Rows from block 5 of the text decoder of a small audio captioner, named by matrix and row number. Rows with one number belong to one neuron. Each number is 128 + 24 x the weight over its row's rms, rounded and kept within 0 to 255. All counts start at 0. Numbers have three digits each.
After each neuron's rows are labels from the 100 texts, of 14848, where the neuron reaches its largest size: "fires on" is the input token at the peak. Only what is clearly more common there than usual is listed. The data: synthesized solo parts of chorales (CocoChorales).
# gate: MLP gate (decoder.blocks.5.mlp.gate.weight, 768x192), inputs 0-47
# fc1: MLP up (decoder.blocks.5.mlp.fc1.weight, 768x192), inputs 0-47
# fc2: MLP down (decoder.blocks.5.mlp.fc2.weight, 192x768, transposed), outputs 0-47

gate.216:147177111077118139116122118058134141152095108070126112161101141120129112159103120145108149113098143165123133127137136109118148093167134098174156
fc1.216:113109136131115105146131096121098123133143088133134098119087114191099161146143115145140131154100102136075113175080120118158107163102105144110110
fc2.216:159121113106110152102139131153174094112093157152164108130129156099141101126126145130066103152162167159158132146146119149132096131145142114114071
fires on: "a3"; "e3"

gate.311:137137046161118113133095098150126111109124113061108144114125114095138087107126108158104154147122145162173104118106183091132091162115126119125102
fc1.311:119115143153124112147134161112158173120097152108162100121198152110145150062158113158150175136112180154149106146137125154128115129121152104076084
fc2.311:133078136117164131093139135151114140115151117131137181074122111113133106154124124133160106135120099106146125111106144145150119121139100113141124
fires on: "<end>"; "horn"

gate.234:156101104129119121112137136095099115157131109101129117157106101119146097163125123131138108170152134156096114120117169131113167101106167140151134
fc1.234:132144075162140116124141125116149151168131118143116091127125085133133129153123156117157121115114145121163104079092163129105102121166108070130088
fc2.234:131135114093163108107135177107145077124117127099147157123110149151130101085123150136139129105149140112153094109146088129110153140131113129163131
fires on: "c4"; "a3"; "3"

gate.517:116129117131096144139108145161145149068101170154135148105121127120158157157132140121147094086114142180137158103113116105136126138145147123078136
fc1.517:186133135167119129083131095168139120099174098103123152121158083131121168125163144113116147154113121141127115153094131146157104146134147110154158
fc2.517:132138061134079143135133176076104128159130105096107096135125084146094145116113128122126103150124132133117118132147177141140124117126130169111104
fires on: "d4"; "3"; "b3"

gate.11:154164066109089129140138107130137135099112145121138094121119125138130123113115149131088110128134121129125128145135131097077085143106076100141132
fc1.11:110124152136135129116115109131155117133133170111120153129120139127176140160078137119164170142117118093154077119163099117122122111113120166149118
fc2.11:142125169140146129119107144149102148107124158065123148167132098121136166123127144137163181113115082124112145091099127166123145070115133113161088
fires on: "e5"

gate.71:098125152125146140149123152183116119149141131119133108118102139127135126103114109119146159141129108102165106123062112154153092166099142151097094
fc1.71:118119131140135099085115139090116170155111090131115086146125118138125101108179198135095141165092155136124123100181104111106124137174128107141120
fc2.71:094124144137158112118083096138200139080126105138159121089145122160129135128144152125106158130110119114113093119108136131144115129115156116103123
fires on: "g5"; ":"

gate.138:141127143130151093092154149117149125135142128129118129114151118109139160168147114116144146116160143185117105115130121105117110152155140143122127
fc1.138:155126134136136117131094156099132100132153157160132124148150099150128143141123153129125101138177134152088124131152114128152135152119155086141160
fc2.138:125097088163136135123127141129096136141124113119139146130109162176121141093095131108115085129131136147121122085108153129164127128127145138133130
fires on: "g"; "d"; "3"; "a"

gate.183:138139145136089136139133132082152137099119112140159116112140077158160121135122164146097084089148168174112114100124084101071096154152147127096155
fc1.183:152181134161094111131100119137160117100131083101097113153098121153136153119148130095115123103150168135136126123125081139107083129159176122145173
fc2.183:124140166137101124141109129163126173124110091111135082146142152110114127102154129131182113136149119116088140111141126130112122109131114145129154
fires on: "d4"; "g4"

gate.605:154137132111132142154130119097154127133098161125133112101151097123148112177112135088123104116158107134152112113140170159121134171119124100154124
fc1.605:093147129137122149134114128161115136126160140152126138114120117149155111113106101133080089132105120112078161150118108108129105138115126132118083
fc2.605:099092127116143128129169177144123155129149124138171172160113116149146152101127130135160109154121124136143100123125116092150105122155154149128178
fires on: "3"; "f3"

gate.692:145116105119124113125117143134152098131135178117122114112089120138124117168109142113113108133129135154161114117096100121101130159127105146147123
fc1.692:143105178118147147032128135161102135144143104143175115099142157149147156099150142160145104113126118145100114161162126095142120121109115137150139
fc2.692:110154103129142122073144090134133153195156134172138120154145125151161184093134130173151118127110125141135161158141141077160117116115152104135129
fires on: "bassoon"

gate.425:111164216119119140149144137123125126100099154120118117194133063115132111159124161104101112130147141120128164102140125162122154125124131106147140
fc1.425:107132114091159104092091141124168117104084125129120180133140112127095079088101136141147123131144129153132155143104134168116170146120121111121139
fc2.425:136126104117160135168144135162132101134150139159136143104121157100151156135186160136186112126116143142127111139122113115108180110160115115139108
fires on: "e5"

gate.169:138118090114143146097158130132079120150138106086130149153094124141104134097119135138131150141118092110094097141075098164095157129108124127139163
fc1.169:162122114098130136111152148091134130126188141122120086158135130140093101110147107124128136149096130125114141109054123153137123153127104159105112
fc2.169:124125105139131112108157068065124100155127165124145115153109141169130085108126115122159160071140104167135115102148137108138151150137190123121136
fires on: "4"; "a3"

gate.534:094128165097143150126151131111133156132137110141101154140149166128114124162146105140153190135105136120155135125116158101094134132139119151106152
fc1.534:109143139126138090136080104091101112095093088141154116123133161154140132150130124125116083156132160195102141109090142120121128140141140117164115
fc2.534:107109114115141123159129133174145130121152136126115116159125166043061097136095127145110124135109116091155145119121110137116132151118126111116185
fires on: "<end>"

gate.76:113149117143117116078115101114126135146105116156118121097113125160170144165164132093149120120179125135109146138154136123100118117130142149119124
fc1.76:103123148151104173134136140124140135136136156079134095092172144111117110174150157150179097152182152110145108184120161080130121129152076140137110
fc2.76:164154090106152113086139101066171163118114099154131119122106140146100146122184169116094154147108130125124189136179136130106109151126132137111101
fires on: "g3"; ":"

gate.277:151115127156106130136127103118141116115103099131115152162128136094120123079061120147087068101122103115175152143136117119091105154140161112121148
fc1.277:118147126111119108129091157084150103100131106150121187161089170147125126166104128145121142119159166156143124142103145134138161102142126112139106
fc2.277:121131127132102115166132158175147156141132145103112133101149115106101106150065126158153125132154139121151103098031165107138181106119112107092172
fires on: "5"; "f5"

gate.306:126183122120096122130129132087159107084120095114141106139081107095160158124151137104141134128117134156128097121122151164149083141153165087136082
fc1.306:152114157171136159099145116125129129158140101157104103113151109097122148150133142101118136167121140138131142119205125128154169084133101123158111
fc2.306:133161077107140116127158107140171096095151128116125091105127138112149124146118124163174118148160145122115107105166106100174101168094141153107101
fires on: "c"

gate.761:146116102093162101144096118155131099117138176126122097149116128102143149073116147087089107156089114116145121090146144140132065132133141132141127
fc1.761:087112128084097132174126113136103141141121119095127127135135149139122104128128112128119100123120127116118159148121104113122093123153126142133089
fc2.761:085126124123147145141068157158158148157116111160123149139149136154157108164132095132103131170127139102174133113168137093122120154126163106101116
fires on: ":"; "<end>"; "b4"

gate.266:108149110066154112137144096136095122095113099155092109139155148101168138157164132166119123135116126090145113137135171164133122146164146128093118
fc1.266:103153138118130125131098115115137098123147096087114131137123117080163116131131114131135094134138145115170172130152160122125114093164145090121085
fc2.266:115132108152130092159132137159175085135060145150145121095096134124165146125140097119186126163158162177119107131148147136149118111138128114147135
fires on: "f"; "d"; "c"; "a"

gate.740:138128139109131161122153097138181123105121114152124130151130111097128115134103136137190141130130104139147167129144101096165137183122128158100122
fc1.740:119129122149156127111110165111105166149051140159160155141143108170092158130112136130153120126135136150119096134093133141110112131125140111142088
fc2.740:164147109190139131110120143143135171140147157099149118119122143154107121083080122110098124133128117134157144130094123154104144123112106134127163
fires on: "c"; "f"

gate.569:156104074179156058073096153078129116163097158135140132086140126099111182134109106133111117143143146140116100133165188168119141099150123107128133
fc1.569:171142153141119145139120085103125154148133124124118090123137118150142121079107108098103121141147118112178122131136084106087135156119147081169131
fc2.569:151167167122147134115118159166133141151137143118150145119122152134136112179144137099137106126124112115143134143076094113119150133139114123147085
fires on: "#"

gate.496:122194096097120124100136157114151099156120124134129142109133118119119137078149123105185135123149108102148131129095141155082099117072066067122140
fc1.496:186148131140155147125149121145142120111111145110115126129160092104123130116095137150114122140121150064103126120153160117156091141156098124157133
fc2.496:113121148148118124122126078116153111112130124161212145141121140134164117140110123154147113177152116135161110133111163112165152109148111126102114
fires on: "5"; ":"; "3"

gate.395:140109151124156133121139077167138101112135139116136145094132128095176120123112114168130111154158144083156113114142175113124105114124078153148182
fc1.395:087107138126137149135110139113148138102125132121115108119134149121123163139120131122125130127140156142160135142159149051129132172194156084105123
fc2.395:172104122098165122153136173126116062126112119103115120136117146127098107185125131083095159116116127157132105137123130114143115131133128146116130
fires on: "5"; "g5"

gate.102:124151090101162150203144120140152099105171084129082153130125110122165120165129103114108075128162168129122109130146154132127102162139136104125113
fc1.102:141116094157119105123103151126161144150128148118152154131096157156114140104085165100127161089134095094118145077143088130100158113089092124163145
fc2.102:140110153170129142109137117162091151158127136144131133137149133157115081127109105111094191119107061118080166128079102110086146131106158126131126
fires on: "f"; "a"; "g"; "d"

gate.653:126128147156076129112138127134118139128157123070148101109088160150132144106111140139126112129089098140125103168117144181130111149082109109139110
fc1.653:143136137190123097120101161175169125140117163119096170091116170115114113064142129118131164125108134119177125130134077173125124149090160105160132
fc2.653:148117150108104136156131139148166133102112134157107118139149127124158134134128165134149084120126158136129105128103124125143104069137131131128145
fires on: "c4"; "b3"

gate.213:150166127110070126096151119118121114151141047094141124129110121150162122107153120110113159156138124134093130117137156117123112077109104142166129
fc1.213:129130131079147127167164141186102104111154122082091130137122143135098097132111148147133118109123166098151125163127150131125196140123170105096112
fc2.213:092150166124086140155158107163131133119126138151161117075140129145123168093150107109133139124092112124115117134131093104136168122148144137191095
fires on: "d4"; "3"

gate.401:094131107117151149115134120122125144122132119127193107133143130108156099121117119139148142140119136100132156132126118171128106139125094152105145
fc1.401:182117128143094138124094123110124108157130097138121130101140131173121152117121125118101197116110111166120099134134147131138157060161160149111155
fc2.401:130129129085186172121136140157147115094144130109111122126120116107105100130087159142103135124124140111111142130162172109130107104125108083137158
fires on: "5"; "a"; "f"; "a5"

gate.608:155118123084107193171136106100154102100127116100123122158105118154142113150140149115095153101166147078146111110164127124132123125136136108132134
fc1.608:152171149155143131098112138132160103136124089124140143134152151093146164099193144135120178133146115175142125162107164127184126138142141121142128
fc2.608:136125173105130089139106177144119100129116129098108149098137131078156142125140089160144100109146125126138138136141090151167092142084123146092116
fires on: "e5"

gate.3:139141136083119136116166100175102107115158086098125105125077099138136125150157110092132159106130130101101111109150146113132135110135107137129092
fc1.3:140113183138139176151130174120133142111131142105130123114138127144117085110130143133194126122119070126091120125173133098135120149169138095140149
fc2.3:135123160154100147081101155108119143131142144165137161109111148110077126158091152114178113109117124149104150141089155115131088131140138108140131
fires on: "d4"; "c5"; "d"

gate.321:106150089132116137182112127166114125120115156141154111135094113099143174120080105143131103133123095160140120145158160170107104111104134176094162
fc1.321:162135090135084103130134107129061092121174130145129146116138139129120097112169153125125121159161127153084157089118117101109113081125108111097125
fc2.321:107136094100167156094131162193122118125143156137109124086124170106128161126127106193164125089139084088125109119156171107106152135109131116126190
fires on: "b4"; "5"; "d5"; "d4"

gate.35:129123092081154101106122145122159102132123157061115096106106090113130154145133106084137130086152126146102086109154118125113072150153115102119117
fc1.35:128124110138164080104136142139089107138104133150096111115186093092109144128135112089128095109151143125121139107171175113133114100085151111121119
fc2.35:112083123121089069132140111150112105154147136121120126104107128133126145162095164147107113134147121138143121113119144104106125150109083111116140
fires on: "a"; "f"; "c"; "d"

gate.96:151118116109150130120151134129085116164133156121164123148097137157108115156157096119129130096131140160052135140131130155160133096164110115099121
fc1.96:175144150109111139136087143123128109149103115131136140149125139125070129117118143128114172106151136105087138153151163108117079149107147095159119
fc2.96:113151119130115140097134177121133109104128107129149109130113139132094116109134133121112146109124124122087138180118129117085100112112125173129149
fires on: "4"; "5"; "e5"

gate.343:132098101140171113124132121151132095142157131095121116059155140141126119088160157109119111146111178134105108111101144110124133144122161129139148
fc1.343:120124124129131140150129108053133098142134146120117112079152092113133145108125145109088063104140135107108125097137140088122150143113120096157121
fc2.343:116091083084148128104108107177106157155136116133134053111114143129071142174131108137143078172121084102140131104131180123122138085118092117139145
fires on: "e4"; "4"

gate.129:095165124132088108135090142094101112148091091119167119116127114125136160163138150090123119076161105143135112133114125148110116142181106137122151
fc1.129:143135099164110103088098153116121102159109058110152124127106141135120141131113128116118118125114138172113096154098153186137123151136103087131116
fc2.129:100176181147125140099132139109110144190153118137141148091110086145123117137132120131150130144140130133106147178067076136153173108119128176102114
fires on: "3"; ":"; "c4"

gate.288:144149127153094158131144219110126123119121139137120101074116158102103110162118186121147092103145111155134140090118096124094121124175096135159151
fc1.288:101117133115152109086128117119116127121136112106152147164133133143093144135135118123123139129144126188148160115151134153140133116131115143084075
fc2.288:164110178128160122126136125090111118103127132095169152145115182151138128108104144137128137123148135095107139151103106089141152146081141153159145
fires on: "violin"; "trumpet"; "e5"; "tuba"

gate.56:169125071083115116112152132166123142141161098112105107118116124139096120159122145103110148133125132150140095109125115142112148133125130138132185
fc1.56:109126133148139077123117119170147126105141169144129124133112088135162123114124111141101126151135156164150147123160133118133108156098166097150128
fc2.56:088092112106118131143129171119201188138099089184159135133137165111134092129159158157124120154164139157117130132128116107132090133096100129108148
fires on: "4"; ":"

gate.586:076141126091140121124177099150092109129149115113109124138123141086152151185149093137078083137125139144104138156103162118135146150132125128122097
fc1.586:108128130143137153149146177129109124135155135073139144144103147139133126145103097103101137142147110135101126150107123096110171079122090175146098
fc2.586:131126133159126157133123114123116148139135123128143140140130176135122097102108159109169119112088090124134160165039147117133128104136118059174137
fires on: "g"

gate.163:166106125075127103124155150149145138096174109110150103118082164135158141138099147160132131135144156136092127187120149155108146163116091109121123
fc1.163:138118145136142078091175119181128135070126158125139125114116119106124135107137143117097140118137164091135146126140120092125082117125201139161106
fc2.163:109116134126109086147109132153134173171148108156143146114141140175130096146136133135144152107120129139122148090185134131085140155096152160174174
fires on: "e5"; ":"; "c5"; "g5"

gate.91:117081096189111087113130118144085120152116136131120154116127114110112173178135109121113157147141150140121104081148213063123094103180090117145120
fc1.91:172130121130112118147103126113135141143113150078103129113085130130145120095095135110120147138168128133090030124135097150150093121083130107152141
fc2.91:136130164127121159134131147104091082142142130157105134149143105148152105157130123109128096106101125132123161174132126139176123175117134159085108
fires on: "c4"

gate.176:143140151103145176157191117160143120114119178107126131116120129109165127147087128082142111133106092108124108162127171150136111149120120152143105
fc1.176:127115091135139148110111117078105143116126114102148107159093117139130113111089116117120147168093121104141126132133106166116123126111129135138102
fc2.176:166152137133125145134161126117161182126124124120148117171137151112136168105129143146146128136095113113086100100119128136163091117140124108089163
fires on: "5"; "f3"; "4"; "a5"

gate.270:127127145162131119117136126115131126145097105131130112122155097095139161146193102134088122089111104127147143113075120117097114147133143106111127
fc1.270:143131136125100164107145112103115090102167101094152087174156124099142142118111134111100071140167150105156108146118147171130136151148130122140106
fc2.270:127179150084146100117120147140123122155142091137134094134085144152123135174148131116161068115096115139093104098138075160140136136138156139095133
fires on: "c"; "f"; "d"

gate.140:138140096130134119159119131081168138164115157097143128106144116111099154137128118140094129117130129125133131135107125144131153160108120174123116
fc1.140:134126092167061142144125097082118134145116135121103127133116120141129098149117104128105137099099112108142161101129142149115150149107137107159069
fc2.140:092133109143173120142098153179162158108132128121108100161081124123124169143130136120114091127101134143137148150096195161146129125116099127107108
fires on: "bassoon"; "cello"

gate.581:125150096169125134140132135108175138132129190063094134128137125133116118120106157125143156142161117108171125129085147150104139141162116143097143
fc1.581:165131157165144129111181136131107134162145100140152121156116126148142150104102114107123107109094126132095142128147098131157094109109167121120147
fc2.581:118102130126154111106145097125131136151154118167144098093173095166144153097192132175111101143104153144093148165156086115154090115114149136123147
fires on: "bassoon"; "trumpet"

gate.380:176084137145121171136103116165133123123088158105125098124107150133117115142106128089134139116122086149126093120090099108097165142156105164089133
fc1.380:101099153165111113117141114179171155126161094113116134132138095151159129134149124139145161095170107126115120106198114123119122092147113161128129
fc2.380:105116142094106147112152135114163144115191141119165140135126129121140141178110118131129088106131117108134123132098121080171135126149099113075164
fires on: "b4"; "b3"

gate.249:095088101121113142144123158118119084083108163135152121149105171069120124163154119148126127153108129152169134098128141153087162141128120097114096
fc1.249:113140139151127166141157123118140097148091136103088151176141131177123082113133172121132121130096169109141133116137066129137097137135154145114161
fc2.249:128180097132118126128129119159099164154162124107087142118092147143116097143127122067142125121146118120144116101140142107119133171110158150106077
fires on: "<end>"; "viola"; "saxophone"

gate.59:153129118141079106117130149125131122159103117124130155140126104149090084121093139142094143079117125143133123130138168143117164109104145115102128
fc1.59:149141132107112178164112104160110128148174129159142108125082125139135105143106149143109108098119158085143167137174122131093117183096118134149119
fc2.59:131148117133141127101156176119122134105116175132146155123115132098157133139110105111095120144101083148145170146216200113153108169125134142159148
fires on: "a3"; "c5"; "e5"

gate.173:103160118180128132120118191127113133129150100135085148115136158106143145091188114140148114124162124128118126080151104141122096112135130126110090
fc1.173:134141137128106097143103097151121134137133160106108156122136123108115163137086118116119121136133113114126152161136091101116157164125189107146116
fc2.173:161191147134130108160108085129096168159145117132156153155149106171137133129127150136160132136071111091103120123152094135129106128128128106091125
fires on: ":"

gate.325:127141109105152148139113111134122085068114139151189110137148104122155141108116123102114083106132131125133165128128118131095111181127169146136097
fc1.325:150109106044120144162123116134130104125157142148133074149143114118109128155153135108103129102106135104077119111125167149142120113132133170199094
fc2.325:102092158126115117145131122110096165126158124124129107125148137134114139119173140116091144173158122126115151113179097128092109120129135147121126
fires on: "e5"; "c5"

gate.684:137144171132128134167141131192106144103116144134131161167140125083123109102121103162119112160157116131111161169135138109132129129125103104107143
fc1.684:104087102165147124105098084135136156117119133082140082105170123114081135104157132130083118125111161090159097095134117115102110133126128130187166
fc2.684:103154173146109132126129149091139140138189110136149115145146118118112142112123129109082102163141111155125118112104102145117073130150089139137148
fires on: "g3"; ":"; "e3"; "d4"

gate.651:118116119069137144174169159092133115116139116117138100148102151103137126141135117135157116121139099134154155199142122088135116160147144099148161
fc1.651:129132142147118107133121107119111126136115127069145148146105109130119119095081153115105113132128111121129099141156124105085149103169128133185135
fc2.651:088116140175124129135142175134095173143096141122161145127141116118158147115113162144163150113121080124099114122103154158137138126141150117122123
fires on: "a"; "g"

gate.673:132134140130129145142159198158108119153116103094140133141173110109121111128081132118148126107123114128122121139128187150139124112106096073108178
fc1.673:158160150111151097125119116144131116121126154104100113121123098104120150094125174136126153164142128083157090117146147158119113138081123130175118
fc2.673:130108105180108099118100116144122137156126138160129141123113123161128111116102117142089146134175099151130133112166092107168122133107127112100130
fires on: "g5"; "b4"; "c4"

gate.633:133118135116132145172144114140173099150138100138119105171124063082137135134132102134121149167111173152160086132129116112079143170174129113115087
fc1.633:127149136150154138101090148106123165178155137112147139119105118156130127128122143123145159087093099128087119149090126119124137084124137109114135
fc2.633:139132117150109127150114126140133155130172128146159131158150140128097093083121193129137105112139104110087128139128085083138118096126110119145125
fires on: "d"; "c"; "f"; "a"

gate.547:130068072160128084157133150149142140147105130161141112130114140105151215150136143164135137134119131101136089156130136165119135139137121120119126
fc1.547:130128094113110116139146136128152124112095114124094096142131135134147154147114125117137134189082087149114118134110140133111130145090126157144124
fc2.547:147139107096116153150147141121130108110169121100103067126124140059101128166149129128146099121094151117115152123183136106143093101138083202151079
fires on: "c"

gate.568:147113150141144111153172123120139160122144124107134100121111110138127126106100117094157125117101108085131141107170094114149137134115112129124126
fc1.568:146140117104166121168142128156158153116141145126131152101166133118130142131073112152105146148122130142137144182138153107143127157104130096147124
fc2.568:133171150135148089123125118131093123133125144136131134091163145179152102079151114141110094156136172126146178173125092168119151143116169136165117
fires on: ":"; "d4"; "f4"; "3"

gate.439:101139149109094182131135146147165157114086152135110089148115155147122154113119162150146116173144121124141109123128141121099146153119137183097076
fc1.439:112097161135148095135122173113120128118097152176102139105150139162128147079131160118151096133126139177137141137167129136102163111112140179065077
fc2.439:099156139108119133150116150145189138144190119144118100113122110155144164125119141134112140140143122142137050155099099085110105146121138127124156
fires on: "b4"

gate.727:127157116119100097121143117119126103113108096131135094141134176170148141122112146123102104074082158125114108102109108156123070134124125116152096
fc1.727:110162152157115139087149165111145145101147119100105152156144167136166139116118110141109113160186137144147137114106154071106131133108166121127115
fc2.727:065119149094161156101095125152139169140170114132141059128124121098129153130165138152191124115103106121117127139162090075153127154114098112151151
fires on: "e4"; ":"; "3"

gate.256:102126109107125127117155055110139111100141115094100117128107091101147118147131121139124110135099123119151113161138144137155102142150152163099082
fc1.256:112157108113136096126125072137163114115161118127104126119124127124110134162151123142132138153111155162146132150136109120169099147175144153112093
fc2.256:108166123100119095163140098112154087088100110115078108124111114095153130166136109103148107132119179141113119107171115142150106128106119149106100
fires on: "f"; "c"; "a"; "g"

gate.373:104133134130170125115158119165136142134120139138119134115137145086153166123149137146135134153189146099114100138123142116124065105128129122094147
fc1.373:176141089127113135154135147111163165120142143103177104124111129134100133122085143141135114098117132080153115126120125116123084107121126169111168
fc2.373:129056182121112158128115107113113139165099118125119144140115190133127120138106130086158124121146147109123143093113125162173154070133134138138131
fires on: "g"; "f"

gate.273:140109138146123118108117145058109119126122122113142122145098098151134131116119119112125151147101118137118125149117119104119110109146132130082153
fc1.273:116106176151105151109140110106123146119122099154171133111131139117122139147126131102124134080131124101132174159099102042127094114163115138104099
fc2.273:105140098118080127158129117127133125124146123071146117152139112109116149164114103125117118167130126153168108122105158166143141181129098168177144
fires on: "a3"; "4"; "d3"; "f3"

gate.186:115098107104121095116137121116145125115142147112068125110113136135095112156110145132122136134152132125161111113089113113078135137149098139147131
fc1.186:136103188103110127094163102119085126155157104168143102097152113107146130107118131151104116131119158125122110171162119092147102119107139118145124
fc2.186:111086134103150103111114125142137138138149129139152127093163125145150142115145109167154111119113124142116137154083090123189101109087144093152148
fires on: "bassoon"

gate.652:147175119158176127140106153157120112107104118125167138132162108126113125100159129112132098095177117142132147142136139158116110139137147098115103
fc1.652:098105170121127116109137140137164162142121142174120164132128169134102101106132139129154153151143128130121122151152117101100155132152152138101120
fc2.652:186122126117173128148145117068140118149108152126085101157160141145127061126128118169102148117118138100113145174130143132150126133107144155132102
fires on: "#"

gate.369:119144115119130145182143141153110129101144101092150094187125103134123069152098120107152124106137106111120121125112100116143167127081052110147127
fc1.369:129112115111148106128136115110117130115166101117105123123119091149123115163142187114094100128118120139121137118150093112121132122141116130172115
fc2.369:152102163128126138134138142097118112128113150139049179125115140107107115144099129082185112106115085096091106144124148114102122120116125138147169
fires on: "b4"

gate.240:142116130143126135112109176083126139134177142130121124137114142151142111158125140122149147111157128138111124070140091131100133103142091148091157
fc1.240:124115124151131170148089126146170137109116141133128126104130110110126124078149162126179095139149140088136128134121180093099131113144122127137156
fc2.240:102161170160133094121103159142101113098110114121110136129124152135138088085130123102111128152135117140127108105126167157110103145118131140126140
fires on: "violin"

gate.763:122136111099115102110141137106156131165121134125172130140126143147097144137148106091118153120168118118092115156163163152091131132123086118154107
fc1.763:147137129169135138127144119169125127126133147133103144113136139136123130100098116105114172140087144151092124134094097139167102161101131102128151
fc2.763:108180080095156109153157144163147095136123129111158127123150126115142145081107125132138133124153103078101112169117144117109175143131099083114105
fires on: "#"; "3"

gate.33:091112131115095131146129121154138087101109076117111097127104094118137145153158138156146125136104137146133127136136106170129129159151125162086108
fc1.33:109132165165116159155099132156132167120139139105180119097114127157127112074148134133185136119115101113125113090148108132107150136146112105140165
fc2.33:150112178146104123128112139117108138155129130138115145142141156201146067105109185117164141104130143100122135132075065079098170135150139085117145
fires on: "g"; "c"

gate.422:100133094150054121135124092110123141147151127155116149112154090154116113151139150114133108076125127159095126097135149135139119109133116152182145
fc1.422:136124121085139135135122123131093143129157103149150096148123118120111126127096082104121159132125168176102131123139150136146119133157100170091135
fc2.422:109162169170127101111111165123068119125138130133127123125115128156144113139117135128144129140112120108122087151058129157131177126107122144109101
fires on: "c4"; "g3"

gate.378:079145111107126132096145106112150123152157139126133110136105126114135135182162120148131161094101153162127126161142140139134162137168117120103113
fc1.378:127143119140137150126103151095130111139132160113125118160093118160181116140120144102122102129102101154151120094163146144147140093126118117132146
fc2.378:117093141119125114093111107140140176163097145135112135104169178153130094108117170137155150143161143118194154084138109114148096153156123096147140
fires on: "d"; "a"; "f"

gate.595:137130094117137097110129116145120120148127095149126091105147135150127178164127146163114152121166139167135058146121145102108157138133143143104122
fc1.595:094089168121169115099128154121114127134157159138137128108129165181149118151122130127132117136124098137127169125115120200158112150123107074107132
fc2.595:105140105128171114119120139124133139117148100148137108102122133109144156100114149166165141148119168126132099146142131089159124167160193123111138
fires on: "d"; "f5"; "3"

gate.187:116112111110120104171128136160124127109100120160128143112115145050112153145142134100113105157139141119143105103106133138130095127127148146102088
fc1.187:129114145123110132098123192117120142170119143119154148140117142154135094069100124112173124087130126121111120112115131124122111123127121126152125
fc2.187:118123112109116131091098138161126162126140120141125125154123146141137104079076153119148152118105143113089172152114081107108115130062155110158130
fires on: "g"; "a"; "f"; "c"